Rows from block 6 of the audio encoder of a small encoder-decoder audio transcriber, named by matrix and row number. Rows with one number belong to one neuron. Each number is 50 + 12 x the weight over its row's rms, rounded and kept within 0 to 99. All counts start at 0.
After each neuron's rows are labels from the 100 clips, of 14976, where the neuron reaches its largest size: "strongest on" is what is common among them. Only what is clearly more common there than usual is listed. The data: read English sentences (LibriTTS-R).
# u: gMLP up (value half) (encoder.blocks.6.mixer.u.weight, 512x256), inputs 128-255
# v: gMLP up (gate half) (encoder.blocks.6.mixer.v.weight, 512x256), inputs 128-255
# out: gMLP down (encoder.blocks.6.mixer.out.weight, 256x512, transposed), outputs 128-255

u.181:54 50 51 48 51 15 50 63 41 46 41 49 43 62 53 00 48 49 36 80 47 50 47 42 53 57 36 47 49 59 43 21 49 56 59 50 46 46 49 51 73 23 37 48 54 47 61 54 44 52 50 51 50 55 48 49 53 58 49 50 52 48 52 70 47 50 35 48 69 81 24 44 34 56 50 56 72 51 48 75 57 36 49 25 37 61 34 51 49 50 46 46 44 48 43 49 45 31 45 47 51 60 58 47 53 20 47 47 57 53 49 69 49 13 51 51 70 67 50 48 47 49 51 47 49 51 51 49
v.181:52 66 51 50 53 46 51 57 52 30 49 45 68 57 51 18 12 47 51 51 46 51 51 47 32 50 52 52 38 68 50 40 40 50 30 39 20 52 22 38 48 20 48 46 50 48 59 22 54 48 51 48 43 43 48 54 54 98 49 54 43 47 50 58 52 50 48 52 75 52 62 42 46 39 50 74 52 51 52 59 49 55 49 49 47 44 48 38 54 56 64 00 38 50 49 44 39 71 60 69 57 32 58 31 51 38 55 42 41 40 50 51 40 50 54 67 78 36 55 49 54 42 67 51 50 44 54 35
out.181:51 45 52 52 41 40 52 09 54 55 52 53 43 48 61 50 47 49 45 60 65 49 43 51 48 30 56 53 44 50 49 71 65 49 46 35 40 56 51 49 58 73 74 34 44 51 45 60 48 67 46 50 57 53 48 62 47 45 43 56 49 43 36 49 50 62 49 50 36 51 63 61 54 58 49 51 49 50 46 22 29 88 54 39 50 60 53 20 24 34 58 47 55 49 50 58 50 53 51 45 52 47 44 51 51 52 60 67 74 46 58 50 34 54 62 39 47 31 64 51 46 51 61 50 28 45 52 77
strongest on: the word "and"

u.285:53 54 31 57 41 47 52 55 43 50 50 49 54 85 43 36 26 52 29 58 51 50 48 24 20 32 54 40 31 36 55 51 47 50 47 24 15 56 44 34 34 50 50 32 50 50 50 52 53 65 69 50 13 54 49 52 69 69 48 95 44 39 49 47 70 56 48 66 51 56 56 43 50 60 37 52 49 51 64 48 50 65 51 35 55 52 62 48 55 50 51 28 52 50 48 53 41 53 51 77 37 50 57 52 46 55 55 39 59 51 42 84 40 50 48 49 33 30 37 51 49 54 63 50 58 53 38 50
v.285:56 40 65 42 43 29 31 34 44 32 46 65 45 77 23 16 52 47 48 49 55 67 42 48 51 50 56 50 49 43 46 20 50 38 58 42 49 48 51 50 59 30 45 47 36 50 41 55 32 61 86 52 37 68 36 44 58 61 41 71 45 25 63 50 57 85 44 35 56 50 24 50 70 50 41 41 61 52 42 41 50 50 23 53 49 50 50 52 50 52 39 58 31 69 49 46 40 76 51 45 61 50 56 37 31 37 72 50 65 54 40 80 36 26 50 50 50 46 64 52 45 46 40 28 46 51 31 32
out.285:48 72 30 54 55 53 49 49 46 49 52 55 73 54 31 49 48 47 59 37 51 56 55 52 60 47 51 51 50 48 35 74 49 37 48 65 55 41 53 63 51 51 50 54 57 45 49 41 53 47 47 52 43 49 51 69 49 49 52 58 41 39 29 52 23 60 43 45 49 49 33 53 53 66 51 46 44 51 49 51 53 42 48 49 61 48 44 87 47 40 44 53 76 54 50 54 37 65 43 50 45 53 21 58 51 68 19 90 73 73 52 50 54 56 42 53 40 57 48 72 48 50 37 35 57 45 52 49
strongest on: the word "and"

u.196:40 54 54 42 51 52 60 45 65 57 36 49 50 51 63 55 49 58 49 57 49 60 57 41 39 58 58 58 42 45 50 74 36 58 57 54 58 44 45 35 45 52 60 49 42 48 66 52 44 31 49 42 61 45 65 59 52 80 49 59 51 61 40 68 19 55 37 39 49 51 50 41 56 47 53 52 37 46 50 52 47 38 34 84 35 57 53 46 73 43 41 47 48 52 55 56 51 49 57 29 52 48 46 62 44 49 34 51 52 35 65 56 50 51 59 50 36 52 51 54 49 38 56 55 54 38 48 84
v.196:42 74 50 49 54 52 53 49 49 44 50 43 63 45 51 53 54 47 54 40 13 61 52 52 49 50 60 49 52 52 50 69 56 51 50 46 65 69 22 50 50 56 49 50 50 49 92 49 81 50 27 49 64 49 61 39 38 60 61 33 51 53 49 28 33 38 49 44 56 33 53 61 31 48 47 52 54 48 50 51 40 50 59 64 51 48 51 83 71 53 55 50 53 50 71 53 67 45 62 31 39 50 33 64 49 49 51 47 49 46 55 44 51 51 47 51 60 49 50 74 57 46 54 44 56 57 51 85
out.196:49 41 28 51 55 53 42 51 53 57 43 54 47 54 47 49 51 57 44 56 65 37 52 80 49 58 45 44 44 45 54 27 46 37 40 67 46 38 64 45 48 74 49 59 37 48 52 59 45 56 57 01 50 22 46 50 15 52 46 47 56 56 31 43 48 50 65 42 53 53 41 25 37 44 39 52 51 54 44 49 52 49 71 42 91 53 67 56 50 30 60 63 74 69 53 44 59 46 58 48 62 54 51 46 54 54 63 48 46 52 56 45 58 41 62 48 38 53 29 60 49 51 50 51 52 51 65 49
strongest on: the word "and"

u.490:69 35 52 51 50 46 53 44 45 58 49 55 50 48 44 50 45 48 49 51 50 36 50 48 49 59 41 34 50 51 42 42 21 58 61 30 54 65 50 50 49 33 67 53 51 77 49 49 55 62 80 74 47 53 50 52 48 54 53 96 54 35 51 46 62 59 61 47 50 50 07 35 49 50 44 49 41 44 50 49 50 52 50 52 46 80 67 37 31 47 42 48 49 50 42 52 42 49 51 95 37 49 51 50 50 47 48 51 44 50 31 50 52 49 50 52 60 66 50 52 50 49 51 50 45 49 50 55
v.490:54 50 74 19 49 50 44 43 61 50 40 49 46 35 46 74 51 43 47 48 52 26 40 71 14 25 50 70 62 56 65 51 45 33 00 22 41 51 58 49 81 52 49 43 69 55 46 50 42 67 51 57 52 38 52 51 60 61 47 48 64 73 51 51 43 47 67 54 46 50 56 50 45 17 43 45 48 50 75 52 47 65 48 58 49 50 51 49 35 23 54 50 61 83 50 52 51 39 38 54 50 68 50 62 31 50 51 50 50 44 50 51 41 51 54 49 49 34 50 46 48 51 64 55 49 51 50 20
out.490:57 49 36 58 43 36 51 49 45 54 51 47 50 51 75 50 50 51 37 64 57 10 44 52 26 25 39 50 60 43 52 50 48 49 48 43 11 50 51 54 28 52 61 77 85 77 46 50 58 56 51 52 26 62 51 33 33 50 57 48 58 52 26 50 40 47 55 49 64 33 80 57 52 15 33 51 51 37 49 37 51 63 64 64 41 55 36 51 41 70 30 50 60 49 48 32 62 24 17 50 49 57 61 53 55 61 49 42 50 52 56 48 60 53 58 50 52 50 52 50 49 52 51 51 49 35 25 50
strongest on: the word "and"

u.252:52 60 60 50 52 62 45 39 76 51 68 54 37 65 60 44 39 55 51 53 74 56 44 51 49 44 22 11 68 52 46 55 43 52 52 63 47 61 50 47 24 50 49 51 56 57 60 49 54 50 53 19 55 46 57 64 52 46 45 58 41 45 65 44 40 56 37 43 71 58 38 63 52 54 46 55 43 44 40 17 47 49 40 61 35 61 28 57 53 60 42 34 44 30 44 41 64 73 79 55 42 51 22 71 51 36 51 33 66 64 73 46 48 42 68 52 47 57 62 69 71 44 38 26 77 38 63 81
v.252:48 55 49 51 54 51 59 55 26 49 77 43 42 34 50 54 47 37 53 23 54 52 94 52 48 75 51 48 50 40 51 50 49 48 46 51 47 63 33 38 44 52 54 55 50 51 49 51 52 54 46 48 68 71 62 29 25 54 56 53 49 30 51 33 34 51 58 48 50 46 53 50 52 51 56 50 49 49 15 46 65 47 51 64 09 59 68 52 74 56 67 46 48 47 52 52 81 49 60 52 32 45 47 51 48 51 50 51 38 45 55 47 56 49 51 52 63 49 52 82 74 49 53 48 50 57 30 50
out.252:80 48 72 62 55 61 41 53 45 49 54 53 58 52 67 46 48 47 51 56 57 46 61 48 54 41 50 45 55 43 46 49 47 44 56 48 51 49 47 48 82 36 63 46 44 55 67 71 99 56 46 33 38 46 51 47 53 28 54 29 43 45 33 50 53 68 44 46 58 23 47 42 53 50 46 51 43 59 59 45 52 49 55 56 45 53 40 35 41 48 50 48 86 41 52 43 55 39 34 67 47 61 50 42 50 41 40 51 47 55 58 62 63 55 49 32 43 58 57 53 56 50 57 50 49 53 61 45
strongest on: the word "with"

u.28:46 40 52 57 52 52 51 54 53 22 46 57 51 50 50 50 51 50 55 50 46 31 50 38 45 54 43 33 49 78 54 51 49 50 50 56 44 53 44 44 33 40 60 81 56 65 52 49 52 78 57 64 80 46 49 54 50 64 49 74 10 50 50 32 50 52 49 47 50 46 18 49 31 41 31 39 50 33 61 32 54 32 48 66 36 63 51 54 52 45 49 54 54 73 46 33 55 48 23 63 49 45 44 40 51 51 50 59 51 78 51 49 47 55 48 49 65 51 58 49 42 27 51 40 79 45 50 49
v.28:49 57 54 45 50 49 39 51 41 53 51 62 53 59 49 50 47 49 49 86 57 48 56 51 30 43 62 45 38 72 48 34 44 47 50 39 42 49 53 15 50 50 44 46 59 55 57 48 39 61 77 45 35 51 39 53 73 57 50 73 38 48 50 68 39 66 49 57 51 46 56 50 48 38 51 49 45 61 43 39 31 50 60 49 50 35 45 49 45 55 47 49 51 78 25 54 41 50 46 44 52 37 75 50 28 51 57 38 49 41 50 75 51 48 50 49 51 34 64 51 52 16 53 49 30 41 44 40
out.28:46 52 29 50 48 54 58 59 52 46 50 50 53 58 59 45 87 56 45 77 46 38 51 51 43 52 50 47 49 50 49 41 50 51 50 55 50 59 51 51 73 14 44 52 52 51 67 51 51 50 45 50 52 42 39 50 59 46 55 19 39 36 03 53 48 51 49 59 65 23 56 53 50 57 45 82 85 59 57 35 53 71 59 51 54 09 48 45 52 65 49 42 76 53 50 50 53 46 38 55 49 54 50 48 50 50 53 47 49 41 34 40 50 49 50 51 49 50 53 50 52 49 46 51 49 70 52 55
strongest on: the word "and"

u.423:43 40 49 43 51 50 39 45 55 54 44 48 48 31 58 48 37 50 52 37 50 37 68 25 54 66 31 32 72 53 61 73 70 53 47 56 53 53 61 43 39 52 56 50 54 83 99 54 74 52 17 53 59 75 56 59 59 36 52 55 47 58 49 47 33 54 70 43 51 56 66 45 47 61 47 42 47 33 41 41 44 58 52 50 42 56 51 60 75 46 53 47 41 49 12 57 56 29 97 48 48 49 55 60 43 45 52 41 46 56 54 59 41 58 54 75 57 48 54 53 45 43 50 52 44 43 63 42
v.423:46 63 46 50 52 54 61 50 48 47 49 43 50 44 50 66 51 52 58 39 26 60 51 61 50 48 60 50 59 53 47 58 51 61 49 43 64 51 32 51 52 53 49 60 49 45 89 53 72 49 43 49 77 49 64 18 26 56 52 42 53 50 50 16 45 42 55 35 57 33 52 52 45 58 48 50 51 48 31 51 64 46 64 75 43 56 50 81 53 51 69 50 50 50 53 47 72 48 54 36 47 45 51 62 50 47 53 48 51 33 54 44 56 46 47 48 73 49 50 61 61 48 51 48 51 51 32 47
out.423:58 59 46 50 50 49 64 54 48 48 49 52 44 63 65 60 52 35 54 60 55 36 50 57 39 52 47 59 51 48 48 68 53 49 45 46 60 32 66 48 51 59 17 47 45 49 55 58 54 41 86 38 32 45 55 50 61 53 50 50 50 51 78 49 47 66 39 48 43 47 50 41 57 55 47 26 44 61 50 52 53 47 47 52 63 52 47 86 55 47 53 58 99 54 61 44 45 28 63 50 49 44 25 54 55 57 54 53 20 47 56 51 56 40 61 46 30 50 45 59 59 51 52 47 42 49 22 53
strongest on: the word "she"

u.159:63 46 39 50 58 43 43 49 57 10 51 53 50 48 51 43 43 52 37 48 53 64 52 49 66 54 53 38 44 65 50 43 50 11 49 39 73 46 48 47 71 11 56 56 21 41 25 41 52 51 53 28 49 45 57 70 62 81 17 53 45 53 65 86 53 50 39 53 66 53 42 42 48 49 20 30 50 41 21 30 49 40 52 59 55 53 59 29 30 41 52 53 49 49 50 36 51 71 43 58 75 49 46 50 52 21 50 50 54 57 72 52 44 49 51 55 48 46 58 31 46 50 50 44 51 47 47 47
v.159:50 57 49 71 50 58 57 82 51 47 50 47 54 62 48 43 50 55 50 40 44 36 53 39 50 70 31 42 37 41 65 26 31 58 53 65 12 52 45 50 50 10 62 45 47 56 50 58 55 46 50 58 48 42 65 29 53 50 33 48 34 51 47 62 48 39 66 64 53 53 49 27 58 52 53 50 54 38 36 64 60 58 45 54 53 47 47 46 67 51 53 44 33 49 47 47 49 49 58 50 48 47 47 62 67 55 50 53 55 60 40 47 48 21 62 53 68 58 54 66 69 33 50 54 63 63 51 50
out.159:72 52 16 36 48 71 55 51 43 36 49 43 56 47 60 46 36 46 30 47 48 51 56 46 50 49 54 62 52 51 51 66 48 59 49 40 29 51 44 59 49 50 35 46 50 43 70 39 23 47 42 70 34 51 74 45 54 44 91 44 51 68 37 50 35 25 51 55 27 48 59 54 72 39 49 51 45 49 23 72 53 51 51 52 44 52 33 31 49 58 44 45 48 47 51 42 48 28 38 49 51 47 42 72 48 52 50 36 46 41 50 48 48 56 48 88 75 36 29 38 49 52 46 54 52 70 49 49
strongest on: the word "it"

u.22:50 41 57 51 56 53 43 34 55 33 40 57 47 65 49 44 00 46 70 48 49 37 46 62 49 70 38 50 50 49 42 51 51 53 49 40 50 56 42 50 50 45 60 57 51 52 50 50 50 48 48 61 47 50 51 40 50 51 49 48 47 32 76 50 52 49 60 66 50 52 45 53 55 49 53 49 21 51 45 53 48 61 35 50 40 45 49 40 58 52 53 49 50 60 49 48 50 46 47 58 82 40 67 43 54 42 55 25 44 50 66 64 28 50 68 50 36 33 54 32 24 51 73 47 49 56 47 50
v.22:50 44 69 46 49 36 39 50 56 40 40 52 52 55 26 30 44 48 51 47 62 60 43 63 46 51 50 45 50 66 42 18 54 48 53 38 37 55 51 53 63 31 52 33 42 69 42 57 37 70 85 60 52 63 30 52 23 51 49 73 50 37 66 49 50 69 34 34 55 46 31 50 58 50 50 53 56 57 46 44 53 41 34 51 50 69 56 63 65 46 48 55 27 81 53 51 41 58 48 49 65 51 64 37 22 50 34 61 58 43 49 54 48 38 51 49 68 51 50 49 56 44 47 42 39 41 43 46
out.22:49 53 46 73 40 45 49 43 40 54 50 31 59 35 46 50 39 78 48 50 85 50 48 49 67 52 52 55 53 66 38 58 69 50 62 47 47 51 30 49 56 54 39 38 63 58 56 60 84 46 60 25 60 43 43 47 55 65 62 52 52 56 15 41 50 44 39 46 50 56 23 51 47 47 57 31 54 49 47 47 37 52 43 52 35 53 47 51 50 16 46 57 84 40 63 42 53 72 13 51 55 37 49 62 48 46 41 60 56 62 46 50 49 49 39 52 52 62 50 48 52 50 84 50 84 22 53 46
strongest on: the word "it"

u.151:66 43 44 51 53 55 53 38 41 46 66 52 00 49 26 49 43 48 50 56 49 47 45 51 46 49 50 44 49 40 23 44 57 37 48 38 49 38 49 52 50 47 52 62 59 50 45 44 51 34 53 50 45 48 49 42 50 51 40 52 62 70 51 50 50 65 56 55 68 52 50 26 48 63 36 47 51 50 63 48 44 52 45 40 66 52 42 72 48 66 49 50 52 51 38 51 30 48 74 51 52 52 42 33 51 50 45 50 53 73 46 57 45 27 44 66 50 36 48 52 45 29 41 50 33 66 57 74
v.151:44 56 93 65 52 59 49 51 52 39 52 30 50 59 35 56 50 50 39 42 42 67 50 46 55 63 50 55 50 41 52 51 65 51 66 79 63 43 68 52 50 49 50 98 61 39 70 42 61 50 59 24 52 57 51 50 44 50 77 37 44 00 50 17 43 49 47 74 51 46 30 55 52 54 30 55 58 48 44 49 27 49 52 50 51 34 44 55 70 42 47 50 47 50 66 54 62 49 49 48 60 53 26 56 47 63 48 50 43 48 51 45 71 28 39 49 49 50 26 52 51 55 47 52 56 63 80 48
out.151:49 55 57 52 50 44 88 52 34 52 65 44 50 50 45 33 60 41 49 51 50 50 49 54 26 54 49 40 52 50 52 63 59 64 62 60 46 67 51 44 49 50 23 44 54 47 58 53 55 51 59 53 51 50 49 49 52 25 50 34 51 35 56 52 40 41 49 51 49 63 51 47 43 51 53 42 57 30 28 55 51 71 37 58 39 64 49 45 51 39 49 07 40 13 54 50 38 50 48 39 36 51 42 66 47 84 64 28 47 33 41 44 77 60 64 61 96 62 52 77 78 60 29 75 41 50 59 31
strongest on: the word "with"

u.215:40 50 48 37 46 52 50 46 34 49 49 49 48 63 48 50 54 55 49 58 50 79 62 48 53 52 55 77 53 68 49 14 59 60 55 44 69 24 64 46 52 25 48 95 31 52 43 49 39 55 63 19 55 33 51 64 58 50 51 46 36 51 50 51 31 50 54 51 44 37 55 56 54 45 47 48 48 56 62 50 68 48 51 77 54 44 52 21 57 52 49 56 50 51 41 48 37 42 60 64 68 52 84 48 42 43 49 40 50 49 48 72 51 50 27 49 50 50 49 18 52 52 47 55 35 29 50 42
v.215:30 50 64 31 56 51 52 45 49 88 47 45 45 52 43 30 40 60 35 25 51 47 41 51 51 53 53 63 77 55 51 48 51 50 58 49 50 24 70 50 54 62 43 50 68 44 68 45 48 41 49 37 59 49 42 59 48 44 51 43 50 54 48 07 47 52 00 58 57 43 50 59 45 50 54 53 66 40 45 54 42 46 52 52 38 52 77 47 75 55 40 22 51 46 48 49 43 48 44 31 62 72 48 83 47 53 50 47 77 51 49 42 50 80 32 43 50 53 51 47 41 62 44 88 52 31 45 52
out.215:48 59 46 59 45 66 50 53 50 54 50 52 48 29 55 43 57 51 50 45 50 48 40 48 42 45 75 37 50 52 47 58 50 51 45 52 44 34 51 45 51 75 46 47 51 44 44 50 25 67 63 00 52 41 54 30 60 48 71 38 50 50 49 50 50 49 46 50 33 50 49 69 41 53 45 51 52 50 62 40 51 43 37 45 51 53 48 50 59 27 41 49 52 51 51 54 44 54 62 55 49 47 47 66 49 50 49 72 33 62 36 52 54 73 35 51 46 50 51 42 54 78 37 55 33 29 35 50
strongest on: the word "so"

u.278:49 32 50 46 54 51 35 45 59 44 49 48 45 56 74 48 47 45 41 55 51 45 69 40 45 30 33 43 99 48 57 62 44 41 67 54 61 53 50 48 38 48 41 57 44 49 44 56 58 52 52 16 34 98 58 77 59 53 46 53 28 52 58 59 39 50 68 49 51 64 55 58 53 85 51 46 44 40 57 39 51 61 48 76 42 52 44 60 45 51 51 38 55 60 41 48 63 46 66 54 41 65 48 70 49 51 52 44 59 43 55 55 39 35 69 62 64 41 57 64 66 50 46 49 58 45 63 62
v.278:46 57 49 50 60 50 57 50 46 42 70 38 44 40 50 61 48 50 52 28 42 64 80 51 47 68 51 47 50 50 53 48 49 62 48 52 49 69 27 50 48 53 51 63 52 51 50 54 58 52 42 51 71 58 64 35 23 49 55 51 51 45 50 35 25 51 64 48 52 44 55 52 51 48 63 49 50 49 33 50 64 45 54 56 48 51 62 66 71 60 59 45 52 48 57 50 59 50 55 46 46 46 46 53 49 54 50 50 41 45 59 45 52 46 51 53 62 48 52 87 82 49 53 44 57 50 28 52
out.278:62 53 67 49 46 42 43 60 43 48 46 44 52 44 50 50 55 39 51 64 57 50 58 66 36 57 56 58 55 45 37 58 57 57 59 39 55 58 58 45 83 54 50 55 53 46 49 66 56 41 68 35 52 49 47 61 64 33 56 30 44 38 84 42 64 51 82 51 49 04 49 49 49 58 41 51 38 68 49 54 42 50 72 34 38 50 48 52 37 45 48 57 66 57 45 54 66 47 49 63 46 52 47 43 52 52 75 32 47 51 57 54 63 44 61 45 22 59 44 47 72 64 42 45 49 46 21 45
strongest on: the word "with"

u.100:60 41 56 52 50 44 63 30 47 67 50 43 60 45 54 50 41 52 49 57 51 43 46 49 45 55 41 49 54 39 49 52 60 55 48 34 46 48 37 42 58 61 45 34 54 54 65 42 53 38 32 65 57 46 56 52 47 48 54 56 47 52 51 33 48 51 51 52 50 63 46 53 53 39 54 32 49 52 38 52 30 49 31 27 42 49 47 19 67 57 65 51 38 40 46 48 42 55 58 46 48 47 64 49 65 42 58 16 31 31 61 48 60 62 61 98 46 54 50 58 80 47 49 36 66 44 46 44
v.100:33 67 45 52 52 59 52 52 50 45 51 42 40 46 49 72 52 50 49 25 51 58 55 46 49 49 56 47 51 51 51 53 50 63 47 49 50 66 47 50 46 64 56 54 56 48 87 77 55 55 45 50 75 51 57 30 39 49 65 50 45 51 48 32 34 51 74 48 50 36 52 60 49 55 49 50 48 42 39 52 50 48 67 47 47 49 51 74 59 60 61 43 53 50 57 41 64 48 67 39 48 46 50 65 50 50 51 55 52 42 62 40 53 47 51 50 66 48 50 68 81 41 52 39 55 61 27 48
out.100:75 49 51 55 54 53 51 58 51 43 43 55 19 55 48 42 42 32 44 33 59 59 38 54 43 44 46 59 49 38 61 38 43 27 70 53 46 41 76 57 37 47 44 44 40 52 72 62 03 57 62 35 28 13 44 38 34 56 50 34 77 40 51 37 52 37 61 56 64 48 43 46 53 44 52 56 53 67 51 60 80 51 47 91 69 83 45 56 47 51 67 58 79 54 50 54 52 54 65 49 65 42 36 62 50 51 37 58 40 50 56 53 48 40 47 41 74 45 48 46 33 39 66 47 58 60 28 55
strongest on: the word "she"

u.155:58 53 81 43 59 49 50 38 51 71 45 61 25 53 49 52 48 54 43 45 49 44 56 48 41 58 54 45 37 44 51 48 55 44 50 48 47 55 25 43 35 40 62 99 46 52 56 34 52 50 61 61 49 57 49 58 65 56 51 54 30 54 84 47 51 51 21 45 54 77 22 44 49 61 52 45 47 42 55 50 56 54 17 59 37 64 62 46 42 50 46 48 43 53 34 52 58 51 20 64 55 64 57 34 57 43 46 40 50 53 50 53 51 40 43 80 64 48 50 51 53 42 56 63 49 48 47 49
v.155:49 49 41 48 48 50 49 46 73 67 42 60 47 36 49 75 58 50 59 58 51 50 50 51 43 47 35 50 32 46 70 50 50 50 44 48 50 62 57 49 50 71 72 56 42 51 46 57 44 49 49 51 46 48 48 51 49 50 47 79 47 59 43 44 47 49 49 54 52 44 75 50 52 23 79 50 27 51 58 15 50 62 52 42 51 51 71 56 43 34 50 38 50 50 45 49 49 45 61 48 27 53 37 50 35 65 50 67 63 48 54 50 33 71 99 33 30 45 45 48 34 50 51 52 45 56 17 49
out.155:74 37 86 49 51 50 50 49 58 68 50 56 53 44 54 50 51 71 46 53 41 51 50 51 46 50 50 50 50 53 50 99 53 53 37 42 50 81 00 49 69 49 67 50 50 58 50 18 86 20 50 82 52 51 43 64 54 55 51 85 49 50 64 50 49 47 42 50 51 57 49 58 75 50 50 39 48 50 52 42 51 50 46 49 30 49 51 45 53 52 52 47 28 37 37 55 50 49 50 40 49 55 42 35 51 50 51 11 84 26 49 50 44 49 66 51 48 50 41 50 45 48 50 61 52 50 42 45
strongest on: the word "she"

u.55:51 49 50 80 50 51 43 57 50 50 51 52 65 48 29 27 49 49 51 51 37 74 50 61 25 33 47 25 37 75 51 54 55 65 62 35 44 48 43 36 57 36 88 75 34 51 47 48 50 48 50 48 48 51 53 50 49 52 27 49 40 47 52 42 49 48 08 53 49 52 45 50 66 52 39 44 12 47 50 52 40 52 39 50 54 60 76 51 29 56 51 36 49 49 58 50 47 50 65 51 51 47 41 34 50 55 51 38 49 59 66 50 52 50 41 53 36 40 24 48 44 53 40 48 51 58 40 47
v.55:50 50 42 61 51 64 50 65 82 59 48 48 51 57 48 80 51 48 05 51 51 61 44 68 50 49 53 22 53 39 45 29 71 51 29 43 31 45 85 50 56 58 50 53 50 50 43 48 50 53 26 50 55 38 50 29 50 38 54 45 04 48 48 47 55 51 71 53 51 43 46 50 53 75 39 51 47 60 40 11 72 52 56 25 60 37 52 48 46 34 53 65 50 51 51 52 45 57 40 52 48 47 43 51 59 51 49 53 51 30 35 49 51 53 58 74 20 51 51 34 39 49 48 51 63 49 67 57
out.55:52 51 58 54 49 57 33 52 43 41 66 52 47 52 41 27 55 15 22 49 50 48 48 57 27 49 48 50 49 39 49 69 47 48 37 29 43 66 47 51 49 64 53 48 50 50 45 23 48 56 48 44 41 51 56 39 49 54 42 25 62 46 47 49 49 31 52 49 48 65 56 36 51 50 50 53 45 28 54 57 50 65 50 47 70 51 49 64 55 49 50 27 51 28 41 58 39 40 56 51 48 50 06 24 33 66 56 65 54 62 49 25 48 50 56 51 61 50 44 63 53 54 47 59 44 52 95 47
strongest on: the word "with"; the word "for"

u.395:44 52 50 59 29 41 50 52 59 32 49 51 49 46 09 74 49 42 53 52 47 38 27 48 49 48 43 47 51 51 48 39 46 32 45 49 31 52 52 56 51 49 67 32 55 82 25 50 50 60 50 47 61 57 49 46 57 46 50 49 50 48 51 50 57 64 23 60 54 50 42 49 48 53 49 38 35 57 50 18 51 48 51 52 52 50 70 37 38 58 51 51 61 50 50 54 20 67 45 38 50 49 48 41 32 52 70 42 54 67 49 51 67 50 50 42 56 39 58 46 47 51 53 50 50 42 52 49
v.395:53 36 50 39 68 51 57 63 57 53 51 51 51 57 52 12 58 63 22 60 48 44 53 72 49 55 68 30 46 55 37 50 46 48 48 56 47 90 37 46 49 55 27 58 60 29 40 44 53 42 55 45 72 52 21 51 46 47 63 54 56 54 40 31 66 47 40 45 57 53 51 35 45 57 58 39 65 50 73 49 30 50 54 48 49 39 49 65 61 68 41 55 47 49 45 79 69 44 44 49 49 55 36 51 41 45 53 34 26 54 51 49 79 19 45 65 51 50 26 57 30 36 47 43 71 49 60 51
out.395:31 70 50 45 41 50 56 49 45 45 51 50 62 49 94 55 54 38 51 47 51 60 59 64 49 36 63 51 52 72 68 53 44 82 48 61 23 69 49 25 57 92 56 47 70 43 50 58 53 47 49 47 50 31 56 42 43 45 49 51 53 50 49 31 42 49 41 50 50 31 72 61 36 23 50 56 51 46 52 50 50 43 51 48 64 45 42 69 53 49 45 50 42 18 62 54 52 46 56 50 48 40 33 54 56 50 55 46 30 28 42 46 49 49 58 50 35 53 47 60 52 50 44 51 40 47 34 52
strongest on: the word "with"

u.149:44 72 46 69 54 40 54 44 62 53 48 40 49 50 60 83 50 58 61 50 61 22 53 60 52 53 40 43 48 51 49 79 53 53 50 33 51 47 45 47 60 64 49 41 46 70 73 51 46 35 45 56 53 44 53 47 48 52 50 64 53 59 48 57 43 58 49 53 49 53 48 50 51 42 47 55 50 36 51 39 13 54 51 41 34 63 57 39 63 45 53 43 45 52 57 62 36 51 73 40 56 47 87 41 49 61 40 30 74 50 45 53 49 59 51 63 91 48 50 50 71 51 56 54 45 35 55 52
v.149:39 65 49 50 54 56 59 48 50 39 51 38 49 43 49 65 51 50 51 28 37 65 65 52 49 50 58 50 53 51 50 50 52 61 50 50 53 74 47 49 51 55 50 53 51 49 92 56 58 51 42 48 73 53 59 34 22 50 59 43 52 50 48 21 34 41 58 40 55 39 54 51 45 50 54 50 49 50 45 49 50 48 60 57 51 52 54 86 64 51 66 50 52 49 64 52 70 47 61 35 44 45 43 56 50 52 50 51 49 41 55 43 56 45 43 52 72 49 53 66 74 46 55 50 58 61 40 53
out.149:64 50 24 50 47 21 47 36 52 27 51 43 48 54 55 41 55 36 47 51 78 50 51 53 31 74 39 24 29 40 55 57 50 47 45 50 50 25 76 76 52 46 36 41 48 56 42 51 48 82 51 43 43 17 48 46 42 66 51 52 58 49 50 45 41 36 47 50 76 53 55 32 54 42 54 36 42 63 40 58 53 55 47 60 61 41 57 74 50 48 52 52 80 49 45 49 53 56 48 67 50 34 33 54 52 51 45 49 44 49 52 67 43 50 42 45 42 46 22 41 55 50 63 40 54 59 42 70
strongest on: the word "she"